A small contrastive image-text model, trained from scratch.
Model: 7.73M parameters, 64-pixel images, encoder arch resnet_bottleneck, encoder depths [2, 5, 5], encoder widths [128, 256, 512], text encoder width 192, text encoder layers 8, text encoder norm layernorm, text encoder activation quick_gelu.
Rows from block 9 of the image encoder, named by matrix and row number. Each number is 500 + 25 x the weight over the matrix's rms, rounded and kept within 0 to 999. All counts start at 0. Numbers have three digits each.
# convs1: 3x3 conv (encoder.blocks.9.convs.1.weight, 128x128x3x3), inputs 60-69, a 3x3 kernel for each
convs1.0:502499495507516489507511488515498440503508481489513516520497464523510485505490491457485544478475536443475551520513482512508459521502471501491481505501498461464485529499468540515472519503455512497481522504474531488473533510480506501477505483490510521474527535481496492471
convs1.1:511510516498489507511502519504514515470495489432449438495495513487476497470463477494489480483496490515515512510505511484462482509495509494503502476485502432435463489500508503517509484508502432431423497480488528527538478477488498477504504496512527534530510512529462485478
convs1.2:503508513517522525521523526503524523509533526471481480488493502506497510492494500513498491481482474497511512518507516502493499498497506504521517499511511470475482497507522523523522530536534438449431493490497549538538467480480477488495492497504522523523528526532516531539
convs1.3:504493482503505485512501498509515523499512534496529547484492486485496500508520531522510538507500521498487517489491471501522486483492467507505507518515520593596581486492480473466481483482500514520509502512516506524513469493474486523498483511487504520516511523507557540535
convs1.4:474498477492514482474489473514509493506515486472477458491489492497510505502519515520504521525493512566564568500509509507506514535531553463472460485494496530546516493488494491494488481486487492493484505520502493507498488495492511530511524534536499501492503502497500517497
convs1.5:442449452483505488473483476491482477508497484495494483469464486499517509485496501518522537488483498447471463506484505517510505520514519462487488497499501501522504444443454494495496499491509510492504496490493494493478490458490486482474503504496433443454485502488459482465
convs1.6:513501526494470491513485508507506510490491487492487489515505509502483489519506512514518496495521500488514483509508514496483503513502516509501506507491490543531523502492492487480478511499509502524505500521505494519505507516507491501504504511513538503525518473495537495524
convs1.7:470480472497508498511513501469485471465483469470473476508501506498492503468458468486470472495488474515505490483500496500515510510519516486501486480503487448455484533527527506512495477491482454440452466474452541520525470472456474482479514508502519502494503510507474483481
convs1.8:498495504480461476488478491497501490494496484486477486517508504505485500518515522546545543535559528522552507476477489483466483515505518519508503530508524546551549504500504465465467493494502511519506493511501488501484498503505502493515514518520534497520502468471512483483
convs1.9:504476506484449477489458485483482489464469471463455477500479480482467472496473498488523441503568472486531470488459502494453488513475503514506498479499486478464473524485520488457487507480520489458499511496525525506530478452493495461498519490511504469505491462478500452474
convs1.10:463465481486507490482487484492498482483492484494525497491501487494508504501512501509528497515543513493517489416448421486519470451473439476477476501501501491496488519513512491478491503495504448457449518538509504504493381419396468510467435466444468468467477468446468452470
convs1.11:514513516468493476465490484471476480489473475528503518467468476484487491504513517488490469471494445455461437525529530473486479478491484506507517501498485517501506439459458463483489476501511504505515499501497492477479529518547494495510510498499460486483414471440430452426
convs1.12:443466518439478504444474510524506471515503478540515477493495461507506478528522482515538522516536515485523496445457488480497521439455495479475491499486487551511501518511506501496513508498522478486491517533525515525534466440434501495464476471470511511539521504502523517554
convs1.13:461476473478465494514520517495505507486472487484450473513507518493468501498485504501499496495482485507503503467484472468455466516525517475490500463461479482460495517514502503506498481493471534523515480469476492494502479486474482474483514517520479473472505490505501516502
convs1.14:475484466523559528531538538473491485507530514518527516509506507517525513505517499490484494473481466513525506474479474491500496489490492479487492481505492481486481507514519510528516489514501502510501511508508526521513501497491494499487493484480491491506492520511523515535
convs1.15:481480472509524491518517501521512527504509516520512512523509515508502504533531528512503510476470475531522525459490467500539504464505469525512515514507512538526532494498491494497489505501504488500500500527510496510486477490480494512498464491462491481510504495503523496519
convs1.16:481502492456462458477498486463459487525504529528513525474473491509496514523510518468489480476498477467487474499507508466477484482489479459456482492480503505492516492493475527521524519518508517532532465482471452470460534536543478472482504504494494482489492474473500484485
convs1.17:460471462480470473498481495530536547511504499469468451510512510500493495481480499575565538547531525579582556506507501508506502523522532533526530515509508523479500466488500484499498487499486488493463485496474492502490508497481520522505534534531425430427453454464462449481
convs1.18:519517511514513505518531516489494504499504503488490489504500505501497505486481473508507505508520501508509507490488487492486492508500511495502513495503519498497499503501500493493491480497490479464472494483501516501516507505504514507520507499503586569574545533532463476458
convs1.19:516509526518518524520516527514523521525533531521535531547532537525517520509527523509505504495492480532518498503518512508517522504512517551530545558528553572570565489502505471504493465486485515532529510526516492515494522538521506526508499520503535519545528523537558535552
convs1.20:438445432491508475512526502512498488494485481502473494506488490506499513502480500495506471485500445476501458468465445504514492519518508509515468495520495502495505511505506505502516504495504502471479497499477489475467486463464518513506520527517497495481514518498499501504
convs1.21:509520516486487504459470467524510518483464489519497543523494525496476503515488543461471443487503476504499466498492498503499503475478464519517512490491496534517550527508540508496512463446498500489513505531509466492460499495502503515515486481492517523528492483516488473499
convs1.22:500505472508514474471466445459468457478497450503501481446464440476532480510558511472444479528501539529527553506515509490499493506508508445448449391456418500541537481499475471484462470496470473477468503493498493510505482486476487496488508519512461477467481508479509528482
convs1.23:531496521506464503547519540464498499481517517500526543484492498476489491479498507520525477510529485479482455539499521512463488517477488495489486506506502496495482475478484483474473512499507508485486510497509506493496506481493500464490490470481504480520517477518570538580
convs1.24:484489505480478490484495502518519526510511516470474480524522526515482511507486504470488501482499498478498497484465476471440466495472499541571570532524549409431440544518532515483516535516542524501522504512529543540558520492506520491516497477505546563560541516547457451479
convs1.25:491500499476516475436479464489471485500482495552543544456472473480503493494511501493497504475488478454449434520524535503513512488495504449470480477504503527554535434457448476487492485488501531515540498492485482471472507500512479493491494493488477502505458526479464489482
convs1.26:502495513489458486519495515519516520510501504472469482498490493496465494521498523485499490503533516488514505498481486484458473504491495521520519522513521476477507509499490487470468524514511501489490478469486463468475506498495482468488508498511520514529525496508544528529
convs1.27:530502538498470499523491526524514519494497485497492492515495504492463477526512523542533535509527517501520515498493506493475498523509526520503513512484491541540542491495489473482486506508507497499490486498492493501495493502498489485501514511520547507556523483517550516565
convs1.28:512505509505478500518521527520519532494478481477458484519514514502474491514500508519515507515514516521529531496498502497480501512504508494502492493475474446432470474474474508507503508513506528506515500475495511512519498493488499483492511508523523519520557520535525519537
convs1.29:427451452485502500508519517495487490523508516485487479519491512525508531522511525494484488506469489506493493487467479451459460469493496507509498514502512503494504496484499510511514493493498506489486492486484483488490503482498479481484482498491461484479501516528480490494
convs1.30:493486474500474491526525536491507490475499505497494507498517494487500514501499514498512496509525529497513517491495499487485496517511511484528474454511512459449495495487490511517516512516508509487487501485487511511520489499487497493500532527536540547528539524552544536568
convs1.31:502511502508483488526521500481518464502519486472485476503546492504530499483489481515508498509498503466466482482498504482483479501506478485548493508543496459449487505509485512543511511543515492465463507492498530527529471484477498483486542526522544556536538520525536528535
convs1.32:483488452495498463489485465459454454477502488471498510423433426473495477495520509511493504532518532490490507501498477512508492507506494429448435385456403484511498489487490485468481525523526463474462518514517514533513461473459489499485503507493461482464481499449542536502
convs1.33:514475495503470470531487498530525514516494498507478476531528530525499516537500523517522503491504478520552510459448450465466461463462462523518512525506511515494486535530541521506545538509546503475492517496504522512507478461483497472479501490491522489506523464473549502502
convs1.34:502482493488483487491483481483499489489504496464483490499492491512506499490504499470490473484510470474481439516511507510509511507506497524510506542521537514527513512516516492488477485489482420422424445461451423438440503506510515519522494507496527511532523511520511499487
convs1.35:527535525497469497504477492567554557510471501517499503542520521502441486507460501504525484506514502492487494497488500493479490493493496556551547549474501515464504488472472510489512512507522504472485499491498492480506500484490492491489497501507529545527522507533495501513
convs1.36:472492486520553517505509502522518524503500502513504501518513509499512507493502507508510510505506507524527526463480457507543499463489476514508505518495497518490501499491500469490472449459458448466460486520500483493474435449435479502473458469451465488484495512496461443472
convs1.37:467502466500524491483502490472492502482500485463459440484511503493517499480510480485453473521488516572545571502514497475493485510514519478503488479484493464508493491513506492521493477502463493498500501494501508502504517522506488497485486499493501516493487510499488527517
convs1.38:492481529494468519523515526474486463510513483503503484456477470478502490510516513502515471530554519508525488524498536520488508501496507447454462505497493546528483486490499490477484536520544485501491486512486472482490495492492506499496495494489467436487511466508596549551
convs1.39:530507486518510491505495508501474483507478503534545515500508483498480470521492464481519499509525503488483477528510463512522480473491493486487517480456506478494509523512451537492441546498420436472490487523513473498515512497491490514507465507531506515494489513496494503504
convs1.40:547545533493472472489487484484499483485472471494495503515531517480476490450437462524543515512517502489486484535537533500505493488500500517541513498473488496474513472472448516525511517525503492506521488500523463484503521517525462453464460465488519511476483466454485479472
convs1.41:489503488499508503494491494473474480494515490504522512477474473493507491471485467464479457498518500518512519514510518478472486478480486489487498524514525512507515527525531484511513421462455442456437494493491528521529507502511495489511505491507509521508514551535468494490
convs1.42:471504457514543487486489479476499474490515473457475425457485462494533502485528480479466486504482496539523541501491485488485481507513530455472450431457421447514478506512512512521512500514493511494498518510510499491499503494488484496481486499499493505484492512475487517501
convs1.43:502495530487468508505487512492487481498497494488484489489461476499468493512491522491511465497536479500544486516500537487454507504478525515496501515488504520525520503485496503481505546517554508498500495494510493482512498482509477459499498484516524503528509462505542516535
convs1.44:488494488493469495516527534522540543482480485465433460512531536483474490481471489501492501488470485527513519477474483480466489536546543460488505479466489458456495494497486496508495496500478518507501490488493497501507468476473489481497518526530480485489507471496511525516
convs1.45:547511550521475513548512536524527532505508507498514511515510518493483488519522525513507501514516511490500497536523530521490514536509520524510520512492506544530530488501491483490479515510514494506508484497492486493491511516511505494505508500505522484520529482521586541582
convs1.46:529503537512492516554535554500516506497515505493502513502508506495501492511508510493494490495504493488489473538505527528495524534509532493504496508516499492487475483480467478472469510498503540520536505497508504494502536513532537506526521502517481469506504480506563522560
convs1.47:524537515498503488478494478479518490476492449465453457508539513480496475447436442505506508510513516506487506511519496492499480481496488487527496458499485438458487504523499500515470481484447482492496500509523494495501511512504504493507481481489535553524509525501469495463
convs1.48:500495491513530503536538531514515531533525539549526537517516526507496508509509506503499500469473468496517489482477475496500488508510505535538542536523544545548530512517529502509512510502503550546551528529534502504512522514510520531511501522499490496478502520486501493494
convs1.49:508519516505507518502504500483509495481505480467472448500509514491506504475471469480485494490502510516501528514519513490483481485496490474497498464485483471474477509525509513540508495517493440438437516510517530523530489495496507501508497491511523534523518535530478513485
convs1.50:488459474475470467491474482504507500495496505524521523493503508505509511538529532511548519503537500490532492434436431444473450436458446492481485495498498536516510492510514504503520531523533465478476510542514483501486435435438462490457467499465530485511525474487540497515
convs1.51:403459403484535473476494469490505488491511476457460434470491486494525509484510499494479501527504528577556578467477452491495469522532522477506494493526511467502489489495503483510486476501481464476464495507499490495493467485465483511483487513492463495457491537489474506478
convs1.52:468459452497512481493504484482500488467485454509498483485512486472509483503515511504501513479477481489488482449486461470517473436478441492521507482534501494489525476532466493540491497541505513504511518526515512524503488488482501510489501504493505529503520538507513504502
convs1.53:492481486495474487498490507508523521498512522471491474490496493486481488487479484501509486483502481478493482492480477517506500507495500495513502489514506473469484473454458502471499525505515498505501509500515529523534495510494493490487495488493460465451485486470473462478
convs1.54:514485511511480513516500525462476474492509501526547527478482484477488487508514510445474425514560507474529493542524536503485508498487501436445458464481475532529508487489494474460463523513520501509505489497487450463467510515513486482496486485494450427447487472489548536548
convs1.55:441468460494541509495530526502507452510535493497529482501487436518540484516516476478497507484487518471493548496507470502531495487508493473487495488546502502532528519507465524514477525520482494494487518513517509505511510510494494519497493497496454487497477532488501511518
convs1.56:522496533499482509505491527509520521495518511492507515519517516491491486498506501521524496495534482464499458521501534510487535517501534499498503456478461489509499483483480469470469495480484526521529499506515493503508493498504493497508497507517503471508479475500515502556
convs1.57:496509502476493483481493483490515508488499477455441438501523511486501491457441444481482480503503504522516531505508498479488476483484483484523500463501495450452462496512495496525496463477467472482471500507496516514521508521515499496495485473481503529505494532497479506478
convs1.58:457458465490481485502504495519485498519497520521511512499497495522512522501489490481501485479517490501519515463476476491503491464489478509504505516514532540522527532528531527521533476485483506491505519495512519511512495493495522516515516526517419420428438428432480463438
convs1.59:517511514482481487500504507480469492511503536547562555447438457470472486485491490440456466500517511509521529549547538487479476462464458441455462444458462499500493515504509514498524499492498513511496480480466466460458549563546474486470451472467546545530524527510586588578
convs1.60:532538533473465472470475488433418426520484492499478484470464492510504534495499508484498501530557543518540524549567556478462474470462468483477497534494540480454480466472470481494490502520506498501495475466468478459468541547546466429454465437452497528509476516502486519500
convs1.61:393405373467497450432436423489477479511507504512520512483487474504517503495521496450466468464489492500508520474455453496490489483470477457464456438469462438444440528514525508497512512524525550543539539521538512513513499494479495502490492494493456459437473488468496495507
convs1.62:509514519498506499509517513492470448508494489525493490476476467485479474541532527521523538519541552493509520527542533493515486455470460480462483464466468585560561498509487471454459490478483504523514498500492501500483504520518473490476500505486461466456487512464562556520
convs1.63:520500534491454503517494532504513505500503494484485486514500514492472496496493502511518502505537506488505484518498531490449502514486518503511514491482498486487496509493489500482486519506512496492494505499509523506513496486503481458493499485505530499523504470507523498535
convs1.64:471470487477484479484487474515496504499489501513501523508499482501495489539523522527520495509512492520518499472477474494505488472494472508504491521512487510496492533525529512504515547523545505491472511517506515521501469461443485496462451470448521491517511476485495479490
convs1.65:393426379471507448437464424509492523483485497476482496489475492489492483486491488491490498493500506524527536471480460511517498472496480540531520504526502479506473506493512506488501503502501481477473497509501516514522460463451472491469468476469494494473501491474476466449
convs1.66:427462427465499453449461437496492515495501505478476485461480481483499489490504498497488501514499504560555542497512484490520498470493482495489496495500503476490489483497491495519496476502483504502499486498486488493488495488478480482477472475480468474461498507472495481460
convs1.67:492484500470458474491480505499500498484483486506480497507494496494471483515495505502523485483547488471512451510502508493477492514494514504497492500498502548546550497474471478459463506472481513525499501514497498504493515505502496493496511510513487453461470460445480460465
convs1.68:463478459492538497478500475507495502494499496505530504510507500503504501497507487507512497485491485485492486448490448511561498480515482515509495497482472521498478494499497499510494487495481433444449483525484471494471414422395448482423415444414495512495485492476450441461
convs1.69:494504468502528481509501501460513512496514514513514502450497521482508516489493497507494431502491454519482453468512501482528498489515515482491486495508498504469478451498536463497521465491500458498531447500515454487515456512518452517504465495493485511467498529483520516494
convs1.70:532492530474397484495470512460471447509540474408438403486457481499491484498506494492462481500515511479494486551527554483417484508467516523484517462468460422458458477478459488503470525524518490491504488493513482482501526506539478417490502462509499470489480442475505495495
convs1.71:506489518493459494513490514510511506506506497493485486516498506505473489522504521517516502504527488499527486499492508485457498531506529518514517514488500512517515516501512503484501527508525494512498490516507505518510495497508489485505502509518544506538521470507531500533
convs1.72:473470462492477484503495498514529542479494490435443444498495515495492501474473478509489483515499498562548542517514509491467481510493505480486481485492498469486492474481515486513505469491481426439434468436467534519540480486488498466491513504524497484491511488511508512519
convs1.73:499506493503475485512502491544545520512505486477486490538531514517497502487469488514502499518514523556544539496509512494484488503508507517512462496478447483465490490494487507526522482508506480473465515501508539542563496503507508491499524527541508499490498476489483492503
convs1.74:505511493501499509492489518473524519483503508488488480470496516484493509485484489520504456517489455530480458499511512494500522502499545492502500484483504479455469485480534481491531477482510477511534454498529443480529484513521476500524483478521491516487496525508492511505
convs1.75:524541561437434510444460537504490504481443479505490491516513541476471516495479500480476476488494498472471473528533533477490507489494514497510573430424571482486517478469462510518513523515519505507488513521487501500486523537533466479474483482490496516529440471537486503524
convs1.76:537522533530477520530518537487517487492507504505519527481493474469489484481515513466469472502520514484495499534528542524489519513489501507533516490515518463453464463480459478500480514522521482475484495488506486478481510506513532502536496485498509494519544499549576539581
convs1.77:441459423475512462461476450489481505488489496481469499454473474475499495481497503475474484496490489536541528480506465480524484441488472472469474448457448450455467491511503498520515480513503481481463488495479496489485470476467483498483481484489441449442458480435449453439
convs1.78:528527534519530526527521517481507489502527506509515495484492494503514497490493477470462464459472484514501527525514522487475482481485486486495494491497490486490499503518515526549527513534507456463459517509516532523528492496502489488501488494502522529519521541533514533511
convs1.79:473491474500485491536533540496506484479496474449466458499518478500503489500492488510520497512524512494509504452480466490499492520522510506554490506540494496484495501487498500493503513512507510512482486474474503505507469501468499496490532527521519530524542526532539517535
convs1.80:517519516533539532536533538497516508508534523468495488486488490503506504503509505514505496504502491520522528516514513493487497487494500515522517495505498489505500501502517504517509514528512435448434497484501553539549478489481474482490498506512534529529530530535525543543
convs1.81:513528516518521506474482478479506501482502479456467428487503491485521504496528508500484506522506534560542560487496501476477480481479490478511502491502517457486516485495464487537490476510472505498507509497505492493490506505517497478497490486506525526526515519512486500486
convs1.82:533493548499423502517479527512494499505483475518511494490471471463456460501503508456485428508565513495564507544499552520457510498456505533504500487471458537518506489489488491491482530508522491489505496482503468460469516494515499462506505483507508459501533457514595559569
convs1.83:515505506507514501479487469470487470471500483478520496468487464495514501493512502525522500522535515478488479452481453489514478456482443497499486527526519533529507500508492477480480492489501443455444487498479481492478414445429461496478442475456513516507500506472501481463
convs1.84:514523515506523504518536515501478507498443504533513556492493504489470491510490515495513471497520460462457435521518519503513509496514491462482476480448452503494487460449472485468502546538554507510505496501490487484491517508515502506502476487473469501468506528466501514461
convs1.85:487497475482519482487518496478449475532508526539522532468451485513503525505511520498496506485485489484489481515511514497500501492494502425426445525514542525531551464451473500489503472476481547523529469477463477459460517498509491491485503501504490484484508524510505520511
convs1.86:475464442544530511534505502476508497471493471493517500477516492471517484486524495512504502519512504516518509460491472507520502496486492476476494437484456489506521497541480488531490494542501470479470534514537505483499454486480496497494503473482499467477494508461518518517
convs1.87:508529504508511498488495490508508497499499474493486445470489461487530488496538487473445476525502518553527539508531522480493499480484491494502494463461461492518509489498474510542518498519488492501503506495498459465462515530527484503506447466465516535519528541530530560547
convs1.88:494498512486483495499500507491494465522524504506513510488496473508510498507504497525520508510503493478473469465478469495494489478484477508520489515526495513523494469476473505492497543519541477480475512507514531530532474480467501500497493500490500504497489482463512509489
convs1.89:523508506512489507530514519523519526509515515496511502487504495489502490469488476482481460479478467480479476491495485504492488495485477484498498480503492511503511483502472494518493471503467513503506501484495502505500503508507499495492510506505458457462460451466504450474
convs1.90:493503498480478477479501489454437457496484483543515509480477489486493490509508502478485488474485481462488476484503496488500496490498491446457480480484486504496507464477456491509494521521514522529522468469461426448421513522525474480482479484477493504509490497478499489485
convs1.91:502506505500477488517498507485489482530524496495487468504488498502495505525531532512512500541549521509519503499499498486476496500490499529509526457457470490472487498491511486482500495494513488494498480490489486463478488490511479469504531509520495500495508513508528530518
convs1.92:502497487497481492508497510523524521497503492457472475523508516513493498488481490508501479507506494526518502501511512491478495512505511503501472497498494458453476480479481514519500480492489435433430487469486540536551484485481497479502520517531515504491510494516480498504
convs1.93:478469487467456474499492501503512508514520512511496498528520517519502513530536538531522518500517501513537501490485497480467486515501522525532525537512520536547533507511513495506503527519527517527513506523514509523513516519523516518525513523524507482497494472479508495501
convs1.94:491483481479485478497499487522500522509469503543489518517472519508451516511467523506521517482517479491544501502470477498464492520497513528509524521489519540542543527478511535473526537478541521491508501497508506490517501452475515483506517518511506498511496467503488477501
convs1.95:473475459483479459483482458474465478500487509518500527470472480505502520502495513504517493502528485508538499485484463477468471449464455451456455467468472488486476537537540530520533506505522518503513528512528533526525497492486513515511525537521427423423450453426497468449
convs1.96:402430416455517470439458446488472481490482488488473483456467471487502500484510517488480489478472472524521513481492484482519495462488484476482470488487477494483484456479481492509508461493500473477469486512484489500478472473483476492486491492488421434440452466457428435441
convs1.97:501503513516527523504509515502516491497516490502541498491509496498523498508525505520526498521536502495502485417447427489523482456481450486487495505523505519529517508515498491491483511503497452471460508520501510514498391419406475508471465488467498505501506519490510494513
convs1.98:464452454495507491505503493491493502484493502486495515461459467483476475510508513500504488486495475520518502490494484523524516530527517457467448419453399429423426516506515527510536563550566498503492527508523528528527489509499504506508507515506480480502474477480510502515
convs1.99:481476483474477483484483490469495466498513509491501496450481469476507496477516486483512494525555513491544492535518527513494509493475486482483472521519522530544523491518513482511502471499492486482476504492499465456462525516520512504515504503493488490491502513503499510521
convs1.100:470489475494523496522530530457473466487500484479484478499503502499507491498507478452433431478484482534531539517513521491486486505500510490500484485497476482515485519520525496505494478496473479478490492483489554541541529523517498481482510492485516527518512522500481492480
convs1.101:480485467502504485466475453491494505488493488488470455497511498495524504494516491476464484518508526533536540468490484472495488478501498488503501475492491462487492484508470487529493496516477507501505484490483443469455492496497484488496461476490515505508532517510538538509
convs1.102:491491472504514485486490476489488479478486456440453433464470455494521493487515499494479498489492506517519527513510493500511498485500497469468468451463459433450465490492473514527515490516502478467456481500479487495493511506513499506510486498505503488492494501490471462457
convs1.103:510510523488457487515500521557537543520510516499479482535493510512451484526478510534541526514521518525527522462466461468463470494489492536515519519490512476445487496473475501474483525518520523500507490479489495484492480470470482476482522509517543535540549516529548539553
convs1.104:507524524483504492429452460501504509502492487498479480487493500505518524513534533514499506504496492514501488512516525468472472453453459518513531530517529493495492439456461463488488471484495512496510515502508533502503507501529503496516504497507502515520484514512453472477
convs1.105:520500523509481514517493521482490490494517500488502498490471479498483491508505511490494451494529481478514469519504531495466510522506534507488498514492505535532529500490490481475482516500513481489489483501495475491484499499505487480500495503507528488519512464515543509553
convs1.106:472480475492486499497502490515529538495480494490458495526527534504486506505486504511496498499484496510484495469456465475467464515539511488511513481477496488476499521514519522519512477479463500492479468471466489488489471461459486483476509528510493490498508501521484507484
convs1.107:528504528502461497504482509510525521497502501502504516500490504486470485499502517483498467498521490480504480526505526508464502505485500508519518494487497497501504498488478484472478515503512507510495498505501491493490510504505502487503500490501503484518502461517541521554
convs1.108:447473470496518494518523522502507515503526517509519496521506514507492498529529512499482496513491492565534515468483470490508486491509510504517505483492502477497475526519532512519504531535506512504515512526508518522496515520504522527508492512489511509530501505519519510529
convs1.109:457451461483489494515513521496509498518520517495482485486481496503486511525519541506515509498540505499554513483480488506494497530514533507508501521512519514511499528519539504475505566539562503513496515532510517527520500496498522519525515519523497485500506478499539522532
convs1.110:516493524487471505476459498509517487499512481525544507511515499495497479507514489449486445492537494468524472519499520492476510487487506504501498508513503556586549500495482476470461491484474513528503505514494466478467516519511485491495500508503491455498477464496518513552
convs1.111:493506480501525484530509486475508519506501511520526527475508526484499514484492523491504466500507465505480426463522494490533494495507484491485493497503474542483503463500515459507530427494515474494472502509493504486478464519507483506476514488472516520487496519468532496493
convs1.112:493497491528526513523514519526521525479491491457473462509508522498491505502505519530510541484453481529520533494495485493513502472492494500509516491480509469489502467478463481504479472507485485478472506510495507504504520521524526523522510504512491491509502476493495484490
convs1.113:487482481479495487484489492510495509500477498493454484526510520514493506487477483463473470473498483494535492498483495491490498490480497520515522527509536507489500510487507509492501485465470533511517504497478488470472534495512515498503505484489497480472502479495472445483
convs1.114:534508503527524509518506509484499491498506512495521535474481465484494479532551551517513541524526548527522547526530508504509487467469458495473473466466452570568565471499482460459476470492508530534515508501499501500485504510490488505489490503489473476477501516493560549552
convs1.115:481473475492495481486482475500511518482501511507507511484489499489495501508506516482519501482517496494510490474472457505513495485492478489499491497513500513508498519513521511494505532512530498490481508525508495500494451458435491513477456484452527512525501491509515496510
convs1.116:496505510469475487500521521456449466537521533537520524453459464502498507512508513500497501507503504501506497519511530479482496490502497454458475504496516492495514467477459518513507509509502541533525479465455426439429531528544473464469487483469504514517496496510512524528
convs1.117:499500504496510511502525512501505514494502503498496493518509513508507506464481461464460447501508474534514471504502506490490494465472478523525509536532539493502480521505511509518505469478458508517516505519513482503487508503503488497489467496471474466481491498510448459455
convs1.118:482504473491513495513505515464515515498513514509504496455507519489519522498506509514508449508507461524492474472507506476516525497514540492497492507515507514482495464490552483503548476500530481509532470516529468488529482514517483511515497496515475527472492548499496524505
convs1.119:534483519522493515528514537493514477507507487474480499520519513509503503493492503537505495517496488535518493508499508518503509512497500507498496519505496457456455539529530515501505548525539496485500490490496480484481485494497493483486463464466538509539544511522580547551
convs1.120:493503502497517491507519491527494454500489460478485485530506475525507490495487486443489550484485545466493546512504487509509468523505471516497499519508491471462472521489490515508490492487473521501463525513443534495446533513476514503466512481463493513492512531497493513491
convs1.121:521499523488454497501477519503514501505503482488480470490481489489466474481487486538535510515532495498505479528492521513460517541503548499477487518484506509498530478486472483482468499503484508499490491467483513497508507477487492443491523486521538485521493454494461430473
convs1.122:449463476482493503483500493480476475517505520543529542459482471496525509503512500517515498489501486472476482474491491504513509480489485466468450486484483525507509496522509508522521525530526478481483512511516509523517469486482511525522502509503468465468504492470533508497
convs1.123:520519499525524504522528515476473475489490488456464465481498489488513500477504489435444446474487481516515534520522501490505485463486475456447459458469464443465459493504487485504493475509484511494493498491495507501494513513502493491490480493484516513500499500484464471463
convs1.124:512507517465462477493496512477466476553530533535525520495489505523522532512521520511508513515515510514520517527522537480452482491486501498505512511495514482495494471468460520521516493505504523528526482493485459461465529524546468454473500503494485477497460463470465468477
convs1.125:427427402507517495511523497508460499489475482484475488486484479506522508482497492448474458477495473491500491458466447509510500494483481424434428370438391393405420562526549545515540515510526504487510529496522524508511486498497500505513504496503468475455476490460514512512
convs1.126:481469488487470494520506528483501481508525507481492487475473473499487501528526539500517493502553502509556508505491520501476507536515543493495488514505506536538525509505505491474495548524553497502487502514502498507505498492500502492512521522523506487508503460488546524537
convs1.127:524486533503470505541521545494492493506502501515499505507505511511505509526521525543547548515533503475487462534490528506458497557523549514509517518500507524522518509506507505498498523509519526516536502499508500496511508477512487465490491492507505481493509498497511499502